Rows from block 8 of the text decoder of a small image captioner, named by matrix and row number. Rows with one number belong to one neuron. Each number is 500 + 50 x the weight over its row's rms, rounded and kept within 0 to 999. All counts start at 0. Numbers have three digits each.
After each neuron's rows are labels from the 100 texts, of 14976, where the neuron reaches its largest size: "tokens" is the input token at the peak. Only what is clearly more common there than usual is listed. The data: regions of photos with short descriptions (Visual Genome). In brackets: how many of the 100.
# gate: MLP gate (decoder.blocks.8.mlp.gate.weight, 512x128), inputs 64-127
# fc1: MLP up (decoder.blocks.8.mlp.fc1.weight, 512x128), inputs 64-127
# fc2: MLP down (decoder.blocks.8.mlp.fc2.weight, 128x512, transposed), outputs 64-127

gate.179:516494441501482592419444556508493489573434440553560497547478525476483501384456526483507493484522488472411412499505453521534620455550472508453399464513405554527528517474401546492489495493453486
fc1.179:544461438456516493462600420461417534526500440561447463528485503523545523515463570481581464487574507561575517425497482493527456518425486376492504459492462458537456504461427523418470423545477471
fc2.179:600532520489504522512447616446556501587437542517529495437454488439550446497526481574599455479616472432536488530559494527452550476471397533440530449567518508407496526588525462474423552596428538
tokens: "on" (11); "next" (11)

gate.164:489474483429495421584503538481473504479511532570450430472460531513461490518485545553446532531458520554467453466471585495473391477477533507520508488508410542491508462541537474445625548553445495
fc1.164:486474561493403509595592513505486482460518572555551554439550527542503525462443491526474554485422430598550554525511572547507394474484615491457525378476592444498401515490487491472565479587469522
fc2.164:453538592539422508512445344384408436454478463522527441502502465477503431527480481460441525598409514532449463458520527536495501506503566585554501472487552480442431453485551501439516464438447483
tokens: "<end>" (54); "on" (19)

gate.328:481449477527452548516560451499516502501537556451398586514464435467452479556537561451543410471541478539529436558550507494628616557439435448487496494462526454495496442367458450467502487480447554
fc1.328:509409418553596460463532458533463531587407426460567553443514515426455528488524446542549488538523514531465484448410459447505526454437587454473505442541462490473446480563492476537453521432461512
fc2.328:467556489511434537524513490497552476464584454543546565525445502506480540469452509501537372486510584452538534522517489536387514592445531436438502504411439546527418517511481437584396498549464513
tokens: "and" (21); "white" (20); "short" (10)

gate.219:495422537497504497530495499416548490511449575456555493494534522414509503565568460538529470480537426470536420526419470545505558459450555488506442556559505438490526514523411483564441536388539501
fc1.219:532479458570456409443589562512503481454483496560485533495466484465446437479430561454467503545500483538553547456505441594453445458594436551460440501467573521551474523497525491485461480538361587
fc2.219:448514502456583517574517564502480437437491578485507474406540518472465536450445443419572439437407463565482557541493549505466531529515549486496585526465457473461417565510504512510447511468558551
tokens: "in" (46); "the" (27); "blue" (7)

gate.199:516568469507510479516511536556512533540479457484516499451471568531425464581485484502503496471576537448483546486539436425419515595451525612522447614508485491375496525541416457507476531463638514
fc1.199:502538521571522495496455518528423513523460536545402459519500481560519553599577520455454501444533581443574405448514468514513450520476560533524508458536517540552538456557545416515423485532474422
fc2.199:423473523596482536461459365506498531492502457512480588476394569620509608522416505631488550521464546499553540573541465535620521506451462574518486476414510430466514488467476572546444526426363539
tokens: "color" (15); "and" (15); "with" (8)

gate.161:607583512508466495660579614581484490494543455483576477567479570518513529505494429469497492459486456513587567464482445478449508487496460475499468541384547477552495514497499491507394445430584410
fc1.161:436522529496495472491415512504521491431556467493525552547443525463571550494537589542525488508476512528560390522410628523526423412430412540498547493484472486467488524560402470475601578504443490
fc2.161:483561470592539464522487443524407531552472458532517606496459416584446576493427634485605496450495452557531481510570519537579444461493476552464497426468515442550532479460507546530588506499528427
tokens: "color" (30); "the" (26); "and" (18); "in" (16)

gate.316:520504457535467538468464539480439554478443506540518469581483460414588491539420401508482533573476453416404515484568547524485471517539513491534494478492426466425561554435450528431434529396489514
fc1.316:499533406479458510527541488422444527459496496445535444487519527531497401541514447601450466531461481474472449432559560438494418522596496477587537475616432472547489446477492543561516487555466499
fc2.316:570499529489542493522429486528503488549522518614577483531484532492510464432544558509511506454529471482468528507487539480523464485427391587531487468408438492405489464470389499440451554486538621
tokens: "clouds" (36); "white" (9); "glass" (8)

gate.443:433564565457458486510493491509414523470508426526475440506538436432576533572508452552473586505466520500432530582538524487534505550408495515523480450500499514502427423501522523499381491504549516
fc1.443:473569536442472465491436526521440440486543482429543467508595509502522469471516489437454569398381528496545482599452516454518528513516459607611399573526457630486492474496586445422459478431475518
fc2.443:536459427489483436548550494540514472431557546428576497489491453541509551474508377506500567529525456527565440540465526420560550562410521499506466557580487453537494532486551434508491565568467596
tokens: "on" (25); "brown" (20); "one" (19)

gate.391:519496460529508528502435555587585538366443451459495497481436521500518566477505423448520494477529450479499394563511506449517533493470404530518587551549572444502569540450382579569517382569494495
fc1.391:499560502515458435525509506559548559527549504527590604465494508454488489451507549526560500498520503455538555501454532525542431438494554605426474573540498564515445482552468543582628493475430325
fc2.391:576555598506481476568429419496444563524576555401490542485536435544490553513507548485529411454439455485483523541510495514444369444590468591501475431489602515445480457518431482521572547583527538
tokens: "on" (34); "of" (13); "watching" (9); "with" (9)

gate.31:508546498484506532572503544454425501541519486485475560391499633582502471441443446486510458573488557518513533593547497597521571463486412533431398452510530486443507428483442471550483458540480415
fc1.31:594490545449574434424446483512526513451561472465528493454517502547538536514566531443633555610414513467539405509587534573438474472433495484562496403513522520503585566513558607576521537505536540
fc2.31:503533449602436471475458424551430503483475586487513482476447468488394528515560519528447550522588553558571426428496553443555372494471504532533550507506484491484462510524591432448524577555540486
tokens: "wall" (30)

gate.172:523484547526505439493502516511577486403548486496419450562499592540573507540399503465420486488467478517481556444500538467482527470475530528474576504418499532494466581608512546456475453498484576
fc1.172:357488491515423567504455475509562505534493434571397491574500476486584509556507523478528503515531493470567529466452527484499480463465535527523499459485470516534482396484534477485497477550407497
fc2.172:513551403506505522571542474600557547470476404465468517551522498527483432547469527509477476537472534506476546419399540521549539394479440530482354497491539508489558494552509540526505550333557571
tokens: "and" (43); "french" (7)

gate.456:393484384537512436530449443536440509578609506518458441458564502478403427505447520509510523507587391492482502504429573487507560530460594503505471435474456424405535514468523490469508568461494451
fc1.456:450610598482569447574557525542516485498330457464567514557529474454538422484506526468564530486425551528544542557574530503493471542536541486538454448421518486537457486572538503458436431405442436
fc2.456:467497458543526458559493486528456500466497496441480494458566524544511497445533550560569487445498445557467566433373564576541551591490523471628482503661479475504571521549527470419510531554556488
tokens: "and" (16); "elephant" (8); "pair" (8)

gate.232:533526391557560477606537536511453521508449515546551472440499611555412380548487346550401537443463458443502421404469486445479632578556535460570541542496530459526494501493496469489437481492590509
fc1.232:601557407468422435555506483546535567457481466480500495491455521412416434478463542511492417548557507518411461588460471465538548447498454447606473507531509517569502493525415525485409503471637477
fc2.232:584602534469531573507504532569459556513504458513587471531538457484490427466569488512473495482555603549395529383477513544524553519523571512494457552542474453511438509570580472528534485536570377
tokens: "color" (35); "visible" (12); "and" (10); "in" (8)

gate.215:421451544547529499431495533506465481536468462549616517508447491516589502495457610540487575437536459562570468508523419430530465568405583550493521487474505463431554571515526513430534505542552521
fc1.215:553529494508589566504535504624486469541508466544481499533444547512486431562434500518504514527533454457478483576502448506545508496419448532470626503468487458544507532512430516556434423518478570
fc2.215:536551509518553546512474517512451567505500525653444520510543521592458511507469508442479464516480570536489498523448478448446536535528465532596463444455467505447524464480532574467480422435417509
tokens: "metal" (44); "top" (22); "the" (11); "iron" (7)

gate.402:484591648522497484564428518438487520616509435414533505533516477339553490542548488494555459449507467502475501516528521521644565510492423511479572462470519539446514551600541486463458611461493493
fc1.402:403447499557546541392524484484597485521471428481568562479620480556501575473480488413505469490432496454518477497416347506501519535541469458495491494506512472557494542537409518458484429455411492
fc2.402:574540455490530543461473515426421461526504536498473473508438555564466456455570520486442496598460478491432529484522518491408468451491488463615655540508549541525541457483545462468516589481501546
tokens: "of" (34); "with" (12); "color" (9)

gate.372:549541511431493536498468549595500390548401533554514554466500556528467459518451525569502552573492516495579507476420480493593490476509455568484499517507480541515484456518468411490489495520551484
fc1.372:455573595519489439517516384451469478486579496477470470427534470512586496457525512514411481408497530524492541634523571571489495586560477467487450535561507511542484545486504537481397408452409448
fc2.372:492450483530612434472420479494483440492523500530517560525530539466530458470555574423449440445504560526605398426464469575458558490438527524521543582444522450515468499449500571498498408567573521
tokens: "of" (42); "in" (9)

gate.178:374403583517426528581549512482561493506492479611503490490545500570517537512464555435427500495515479466464521501499484555466458441460546545464432495439454497426510478536564518489560419449438489
fc1.178:537532433477496486516463503520574586474460515594497531558579495501514471435475527418588453533455533458417514532518533479486466456512471547539475440454532483510434560486412509581363437495587405
fc2.178:547436484526475446499487493578608498435467436467477581479480432530503440570521536495534617492573560484452512564502523573631499450428352475469427530478570466526540507491491496468451547489473529
tokens: "with" (25); "the" (14)

gate.340:385506392466641548462509476530502455486577554528514491467511528515444513584510430470475513473540446443578537433481504462477510593588496485447563453451505501489542495472503493480469506457484576
fc1.340:484537496490499516566540611435484497560454544530557453507496520581495437534530451521426623423528541484541467492584524447467500464594438572517458477511443449596545513480530523477573496459496460
fc2.340:518510505528517456466450464546510518531467484428511493492479494419627537428490472447466559539433491434596509455551585501516534448410514495474609459531514507497371474441502431477534532542441508
tokens: "with" (19); "building" (13); "dark" (12); "in" (11)

gate.237:472550542457537473590539448581438543457549508578518479509585565409487535477591437489512522503562466494462485609463544490522438549417502496474509542508417576499472465574403599455471523524415515
fc1.237:541421460519472435444540509526520559479591468390447506493472477561514465433541524494486530418518465489517480585427481481597565499469491465517469547494393547433436551579540483572537456509516534
fc2.237:480449518540592447472454607500471564518450616480442506462442555543602496458486497383535565546476550514536542538494451530482508521489451536511534539440606434465459473523434477486459509605434584
tokens: "has" (54); "with" (23)

gate.46:419500512476490602558472547486405502442550492555491543489509507591517436522492489437437480590468476505543485488447495368591476526488553572522461447509431465530525496575532452513439617495513531
fc1.46:522527496520543565478466538563484538558496480514523455510436546564506560462503497485454539523540566572460506548556502591409481558596456552509507535499475584592582423455506531477512464486583454
fc2.46:463546539434504582480433426502556486516508487534465467492494509468550544475406567442476488538525441522498482452508530552485511466527474499478538570600493445554533489480536415449571474444480416
tokens: "<end>" (56); "other" (11)

gate.304:540490570521578595503549469550503490567433541533443458535471521584509638454510513556538580493549520540421530451518521540623464541483424492534461551535489584529541498452468609564540468465424487
fc1.304:558522527475581446462504493485444468573431532480408551486426594545547479357531517539470560480486553512435517518596533476587471535510511468486476594498525570476519536487537599520564482459491508
fc2.304:481578613584451467568487470435479489539424538510597448538399478542482484429521571479589543504541539585503518541427458439452461510476510450457429489497489472528413510531461580538492513490417493
tokens: "in" (20); "playing" (16); "top" (7)

gate.243:517572380555541592435433489440513479396506530549462411449562455533508501558473511548558455442572518607510513523576391541473495506570406459492465526481550532524526581396505556531441461537566486
fc1.243:518509504502383416508536474543495524559476461453477451519578436480446444481518522533540491561554469482542477535499462521498509471482443473526475496510545612536529524552511468485418498554431516
fc2.243:435393433561486539483522469454558528421536473444447521438524515414456434545422519491485635404500431502487533558511518512483508461430551462486622528486507474524600482469555538399508499583484504
tokens: "on" (15); "in" (10)

gate.51:534474446397607469454512463473452483476455466583560470486540488524516445524468503578489523506545514553513451596542541545495465485451511464635343551512499473561567471485583468482468489501446556
fc1.51:545525443502459571448539582583482547523532510525509460521463480493523493430548499446537509543512477470455496519455460395470456471450432572544554529487559478484490512532470467612464418536425355
fc2.51:395491481491439467525544548490441503517557480500457444486444440539461413508493493568579579438452644431589521480502523459470457501498515431489455522506472461547536557516504494533435511517483509
tokens: "metal" (53); "plastic" (40)

gate.5:460496475549441534465502470536527449578424455527535544474507432423489471536477566520402496522514455485572538491572537542596474469514531549440431518607531465521519566574436482431429511352555490
fc1.5:449513511511473526488506505515492411594378479480510479447550463451497483519467538554415482504515498487476520549553578459549426496511522562483472459567521526499512515572394464466438535330450533
fc2.5:511489545494470491531489454526510468484445602487474560536552427579574512430505485596502462473524459518462557453461565431456548424532488505458521471475527483526590554532515459486456448541530574
tokens: "clouds" (60); "line" (7); "tracks" (7)

gate.492:524549532515573558455547471585531498559488568496504460501508555431419592555427509509497476486541513523425484523545465508518417520500466546574542598527482481491513589502403460498385442582510494
fc1.492:585464461572554488571439486486492557594482566513521505503563504555513470545506526457481454536484499564515494457415450498534551573514480468534396529486522594466478445431418434621506538394485518
fc2.492:491479503507522549395527484546548446559440548454474547433558472553532482481505375453486467413623544464509550510527526438458513577391558473408527525500481502529431560537513515472474523581616564
tokens: "has" (53); "holding" (29)

gate.277:482503498434475535387584532504559573557477498511515537514446531463590425613462427549486448477502497454576534540476506430516486502502565516481582419530485537477476478488649549520513486519589426
fc1.277:537516463540547451571483469555424505498571499518491468536561499566389562448503596488439525589504492553451496455492419497474490528523460402484413616555492473486545515484393421498524532488426531
fc2.277:555521466452548496526473531482489567427565489524546515491491481516416549482464489503462494626521477533479485418495567439482486447431482492513548461511585576551511415493462547532640448498398576
tokens: "wall" (22); "bag" (11); "fence" (10)

gate.318:542488550532517462456453454510486501508493461509602507501523496472434496532549473549552507627427556564494530452460532448557470570510508509456458486554389480574449477411439491430470473511456387
fc1.318:468468516621442553573480512514542626544447462468501531522477508511547522432532507438548530506559516503457520539530491508510494472480523577526549466502365504453412423514413522512468497442417539
fc2.318:544452461497497483546471529521540510512475512570538517504452520488517524478558498480497497461532425486558431539527467558528552466355483486543572515434462464571606474448417493554506485493475619
tokens: "color" (12); "cat" (11); "top" (7)

gate.361:468517414544410554494430510457438420556522556549590464499520473557474518433551456524503566454522553528458422511597574505453487448542419513527510540522537535485482543442422479405481484521451482
fc1.361:437471559505533482504483484503447488573518455438452496538422472507537516522573598377556511395537487426521520531567517560486466378439563531470431370484581504527430493464556520470459544516576574
fc2.361:542519503485511427423482452444615523468476493417474561443398519434565546488546482575546453503455555508450585410580586388442527484512465518449454479348495545444452549531509513526603466466567452
tokens: "of" (26); "on" (18); "the" (14); "in" (8)

gate.154:460456479464559421470483478602539437402503570585521537522513534465457493472397453456436410555467522479513533600495460535484505513540484430448547531522495499475434492577471499475533540503436532
fc1.154:456493507482508440518482434384516388511545544562467464474545511418505466407473448417448512511537502528487521439468548459517612565493540496486425519478558481427506458533424564577403475557506452
fc2.154:463437519524521549500495393539478414439456427527492495470426508388445448520508517569513464535580534540540449641574451534520510442501567536516538535533537541490545596471583465552563490482521604
tokens: "<end>" (100)

gate.424:552529486486455463489567511481547419515609391571478474499498485463433476551472469613423513509496417495535581576453356522467439539501550496509468541534556526506539527459454441489489569458593443
fc1.424:503595569514518463533516433423573415534466472553551469480573422544449479484480588526560462475471428544442519543437427424399498476455484526557460629564419512553475513510534424489475475519589410
fc2.424:498499476511450449455507520439602379458499558447479510460533524502478509506502399422475522519505644484410534534547535566491515517549484502518479522419503539527530484528504438497534512489456445
tokens: "in" (19); "man's" (15); "his" (12)

gate.43:396597435395502490493467517465429454553570493513576499502519478461435471515511446493525479558580529460508566480471443455493595422441541477567497525530503497488566410478545422568457576474470529
fc1.43:548497496530533565512512597491562482459668461411498431400571557470359531594540447480496449582526499522474449498477469566567516453489490531480494473474453536512492567574554448509485492482462451
fc2.43:438638529551517575506546523501517513440469500428575491531479429504413434505546503505487504493399495513589416447496573543507510490560516581544549514485480568527522485580495489572416421563552556
tokens: "<end>" (42); "the" (16); "his" (8)

gate.50:529572442514487464486607552492528505497456497447539431533530571598460502474601386515452458437528548635461489553522478507529610525478525427492459564505537509475511586495439503461465472555519429
fc1.50:519459474555422436523504459505480478503553479519538477492446493407414598526528608513431475509410498511545505490427475547517381426519549497592550452533498481549446525514487528536477524471474537
fc2.50:451500463564460456565488514507635562464550531462513500610445437583530545483402398360592494468515590519463553447413432547478452555549577509548493496565536528453468501463440493491548611531501451
tokens: "on" (83)

gate.454:526541477497472431518563490503485479528435521504441453554575587413601414487472447597542497499536515582465494535524511583517462474490575500441501510508484461532494566524470457413453505525482513
fc1.454:483477409476494517421503502648508506379496554562501468466456448442431524469476534549558431572500412484528481477434452500530500482585478503543516480485507543534551454570569610503550374425425580
fc2.454:537499410479492550471432503500550516437500500578533447410407476426573503505462509495560571509486568588492391411446479520518525463527545489469568475530500611519467486532544499481449504531516496
tokens: "wall" (16); "car" (9)

gate.198:491520423395486389409483554516525507452472481513550587449453490538451489501555641459519500497455492522540575497487433438485487564409533495470467364516572450504543500480447391431548505520440550
fc1.198:461452552539527525621446488520538516503492613504460505590341507458446473563481493581546430456478492533487467557547506464438529533526491378461484540491518559499474519479573627551551480483487450
fc2.198:521462516385554553481416511484438533470486537552428440488532486551520450533477478397417486490477512589493499530519422469475566500460419415490544538543492543525492566522518534519503469589498469
tokens: "and" (49)

gate.303:491474525512426495598492458457505434531574409487490556413449534623591416475459563477516505483544504569391420462510442480494467529437512508377493502518411525492538546423496471470410458436465477
fc1.303:598523484468501550576599410465502535494508412532425413460479530519417505512489499485514530468530452451486462458454444531567453490519500482541461509410496552636502489495470583545474436437429557
fc2.303:475574480511483396479480407438464466515422488389571494557499517402511509533456532499517473383602588566500449581558571500467538562473492438516472468514574462457476528563525459436428490435557452
tokens: "made" (26); "covered" (17); "full" (16); "filled" (15)

gate.495:460535463563517458496495531495517473459447389442486434525510445443583530414495492504543549490501444596504570520515478565535364485479469515479521500514544469462544543534551412467514464441539489
fc1.495:440515469617516455482479475503551501489498361465487547466516442460517512468492535470588526460504438558432520513588445563542434501478460540532487495556541531517527508586562471536461406420568490
fc2.495:541418414419446490396469565502497507434482510484403596473531449432502517510500451480465516468550509497507547521525558472494577429530523529490563429471625649495503419402489506484547521516514577
tokens: "in" (83); "is" (13)

gate.122:475473477501442487547563445545520515538525527518566550471531543519539398496522546537405515518544414547490423484469508523458446494518478473516575465555551491475629475637443407526462484420532519
fc1.122:578535458492474530412444430524451519537483439558547597476516441508461539546515495572527509557511534511477511482541599551476468481463458568508432508591524527507569601464462524494437518426506516
fc2.122:434391423386400539636478518477497434507432411485563469462459388512460397577430425523500541536474496551576471480501463531477534509451502474485460471453506447553451458480475480535552525534456542
tokens: "clouds" (40); "in" (30); "coffee" (9); "of" (9)

gate.147:486460437454510463518499482559385474438521542442454437484394543529461501481547478389510428512550472474615487551510491563527535506526485513478376495459627487469438485466482509515414505487528543
fc1.147:572459446474489486565491477479485418474463477494492556563480508567557619490513603446527543485446508498515467603470485514545500532509487483564507449456434504500572550487479516521513480496430508
fc2.147:389479413495574490506600554405425540536552560572531413524502547405483512487510521489537446545468503450551515537470398512464520571402450583423577543550497529550504528524438461474602437512505503
tokens: "<end>" (50); "face" (12); "side" (10)

gate.9:498465506545443515553531487468479550489457384554585487463404501596430452532470540482395578525449455531477497434481532500561542531447502459435538594540493531549476487440551555563548437557455537
fc1.9:422451520501448363490492493458440549477479499504528502465514504490577530645540549519482569512496453490479484521484488469556500523507525436522540475535538405571485561459576447543465534525457564
fc2.9:505581531519531429516422597486515477529546447550435612444574427483415505481483559535453463424492531493489468452514502419465464425519476520532474410533489559422438521560502519487498510438480483
tokens: "made" (24); "the" (18); "old" (9)

gate.268:527504490527409499480438569539413515509479450579540526564515436559391583443484617457528595417516480512508459568509523545542531458493515537486515437383505593528596518461479461483517500501415524
fc1.268:627507517423442497468504514479545565502540518509521480519524386526475472627528538525515480532486487387553515492501493574528497500422510540423475427507598447559487445457523499504454540546380519
fc2.268:609506495536459487522495481427521540493533608503519604558527441473537367577538500525554492601446580451520429486547526461475420482506524518544511499381509524484513534557457601511489514573476499
tokens: "of" (38); "jet" (12); "and" (10)

gate.394:534499421541505492429468459535455531469465457509572382488485484479508535530453519510511526549536427470464512394508537487384428516517534584433590537536470515433523439561637522418464569528518434
fc1.394:437479489485472546453462582468521564516474391501402498455594541513514422482522468464516541511610469415479387493433531566467584488580502459466494441481490511510541500547583566434464420553503462
fc2.394:562506603600531501494515487493468473372535502547550470436431503536483432528446559550485494476540590488553558553478457475516479441491476560521526519450489515417460564500512591546545509494574430
tokens: "in" (49); "teddy" (21)

gate.374:474499511535411413500457560527480521481460473467459485467464604549456496514450470640437463519582505445458508436508565528493506556511632515481479505474583530448537515455495530526598525423517561
fc1.374:629548498471469458467481480538508525551533631526477461508496496531425459572380468592495478489534494489526442387455461455461505487477514418462498489513462460463518537476540394495498575536613530
fc2.374:557562619563526509496528572484530532511517568500507467567528498572506479507502518515423485517575519485530496436484482386580463496422563413535533485520540452469385543519566562454417563535501536
tokens: "color" (36); "double" (23); "bed" (9); "kitchen" (7)

gate.98:583425567438550502469482413513479475490464523525455424510483554495508496470504542444492393514443508557457548447533446507564458513571563507554460585539440466427550461523512501530472560506535407
fc1.98:513465478561409524508514495603487541533519515478410484509429483542498469504568503548453375560537484442523515472536453567526480515514481459630519467506519504465583458397428531578502426440472398
fc2.98:486469534499478469403494451446501484518523584511414443544500476445545481441440449515435470559554509447528550475417446475487522413559447458436579458471504481441543469484536466433480518475416570
tokens: "color" (20); "hair" (9)

gate.252:476471479560490435507526607479469564470393480503516525536561408463467480456445497426548496424554487553553578581568473504521415460412454496492490458406608474460507507544569553459451505488457512
fc1.252:550476450492581532392517479471439465463549581522534479518467531527419596511516481535459484541521479499437493554392556533535461564490446457564518529507463546393488508469414557430497577530462568
fc2.252:574544473536541491531464563494521479578506482472484477562584520556403475469466483527555490554433510444508479417406572554420421497394455473519520450510474579374485494500524481437547528472472498
tokens: "<end>" (33); "pillow" (7)

gate.263:508479423437462504472465551547494523441401451458476519613507447504464440456500581598500463490554519432519467535549539516427502432471437547586457528453470498568562359482469496519425495530549507
fc1.263:519476443441454558561495473413585568480471524461417452494474451474466481430512526418576507489548510528461508475528495532448574400478464476492429515567570477488637399505495519530467518527459471
fc2.263:475523509527408554506522518464479470496462447488447580527562550526488455450451424539501474575566432420559546529478541551509516492560587510467417434548395580495559560504542583476469514430373557
tokens: "and" (77); "painted" (8)

gate.23:388537556538509507512473508480477467509486510514525527542528452486423545500537563496528466582488506514505481536515533445471500484519570549500525414531516434500456506487556513543648635477464486
fc1.23:490436421496561427527540519584637565550525503567527502453512424581456474573535541474521532492488485414494516413500408424516497520516460471436526452582481548465497563542453470411465404506488484
fc2.23:562522510522612494432543569446457538466413543508474441511503520469483469396529534462587477544419467418602587449463550528523432494605450559465549481471442543537526476550468566489466562552550525
tokens: "with" (16); "yellow" (15); "green" (9)

gate.313:495501516508488531528529520509525470497471485501501474412560462393521550638421543520492499490529420531471386482502628522463484488440646537495422480533510526500558536588446479469479484372562453
fc1.313:445521496538495538536475549543489455544455478475509428492559457486551565571383580527427454496453486476436462509552605522515499474543640531504471498600482486461513532598446427452432505398541567
fc2.313:518428532464487497526446433615516480529463542462490481568547447558553507498474461521429570456510432449441573442464584492465486513498528532456563477476530551474461513558529478469457529550520490
tokens: "clouds" (61); "plane" (8); "tracks" (8)

gate.77:554485483512449449587521461461424382430568448454468429484521519562495445478455522442427555458563492447514557441495533509491567457450544452379480471495582560505489505467448612435460473384470453
fc1.77:493493517525517470491503502543484471570444428482517505447532512426516459509513508488509563514526485468410405470560530541600675496387455434374530530553565500398578472457469480493541512484534551
fc2.77:463599480480503441591543490491363555461465609529561388488494584563568452486494505573401527538515506466498509396449523479481560415492495466490455410542486467421534551560530481451608430481463479
tokens: "in" (77)

gate.173:450506586526516568424499427520542418550431423529434528485513541511487539511420547605503507491554482483494470495498529487552454514608450578525485500463556475563565433521510504401572493409468509
fc1.173:631413408492534515564345568486492455484532598616518498473435510511550552533590495461493466535442495470458448486450485465436489458510595464532480520534426528500461457506538574544474496500469414
fc2.173:477438517469537525460499522423497510537518481518558445441555427500378632572547516477424540504485548453583547476584548537454421499440515479486465466467472485499483462482576548547410442570547437
tokens: "has" (18); "with" (14); "empty" (10)

gate.411:433580467432475580503435408453495459552484468624525449476481474515458402533556467455449482517510531479470492475536536556553510513502510505562430542477512456590458527480523563517533393468567515
fc1.411:446511434532496528464502487531470466499517514481479450501606483477479503497496629465460478502457471343487527520535604469486471556596545439474422447494569452529516561474480552502497533433458573
fc2.411:466505469550520510485367434442523455445607493513584485507497577488575517469415487569458504426479434529479468511513521462540488501537465515535522532525431597574403543456505465508531495505607498
tokens: "on" (13); "-" (13)

gate.377:489541594526598432582493529453448379543530509562575455523435536509460517451558533528498463422488513522510580621477574490396526495486535452454527591514552596455575536525472473416540625460533535
fc1.377:540544532526593473450472512505504531526596521431595567526455417600492560505500484518495522378528488510483548494489475533505497479428440537522477452535494494535448524495488548522482455436548424
fc2.377:513437511513492504483580562519487472515442594550493584418398442503478589462509513475478612496454546474530561530532537459481582518566507428535591419411425552477479501464553400477465538552488456
tokens: "color" (44)

gate.17:462503544457478517463434523491466469543577447566506552473513545534480527413505506528459632525486502526560443585387562514506513531594543478445493439485590544494588542496537472453468431469536477
fc1.17:497536569481500494399378542498474489531579477565521514490491525529480552458553496497458588494503495488546450555396539530513505516548547454470477421507563509484550567535504499479473479470501583
fc2.17:536427431536530468528454568512430508570459368471553551424512524490487451471463493501609554567486505582516537499526404534393509485521407468491451446413410539525571464492557473511511513475508581
tokens: "on" (89)

gate.334:403517424533563487532539401498548463512443437542568532547568541484501573558445581473517565524420477467399509496531548472524571544528493481513487567534441461629542497533475441473553472566475464
fc1.334:366545486505456499474481532510448484468459534378513461601371511558615375446545477505547517436448613473479430489550526503473524484514482487428559558464465452428491475514549449427489502493452552
fc2.334:448464516500566422474469496513524528525428519494486460515440462522507473438525508574508491478495468550478521596447418461400620523475497580505553604551580534524518526418575463504485557493469563
tokens: "set" (14); "turned" (9)

gate.458:422593460496473530525433531472475503599471432444549593500505368459541538496364527467522507445477513510473487516497590497527431490553545541435575492529597428496515446467477485479453499466494537
fc1.458:447441503605481510462470514508505459538525479613499488486550468457455472469420461518480480502532443464475545521549537574491531490499477542523513434439541530481468550527402496477433460419515434
fc2.458:472461475512550538465474532582496473567481490485462473643533415534591457434473538489451574523496414552412576482443651540537582443433536487447533424558472488469531489473577533441459456399520516
tokens: "clouds" (35); "tracks" (12); "ripples" (7); "sky" (7)

gate.343:490561507528516478436475539506520442525503572551469420464504559492525481425475439486493503508604509576491473640452433422591431524536556500371539412491430488548452526560520401459497491522486453
fc1.343:519495441481407530586498470486536509438431387503553537536458506445501480507440456471419494503388466491511494370517609584434535522574451458508494513444546461537489453452510560573516532523602566
fc2.343:412458501458505544540449468578505519484493450494576452662587535539464502528472473434478489513467466548490553513485572524569520488487420507548535492517421347475573441424573517584409515498582557
tokens: "in" (77); "wearing" (23)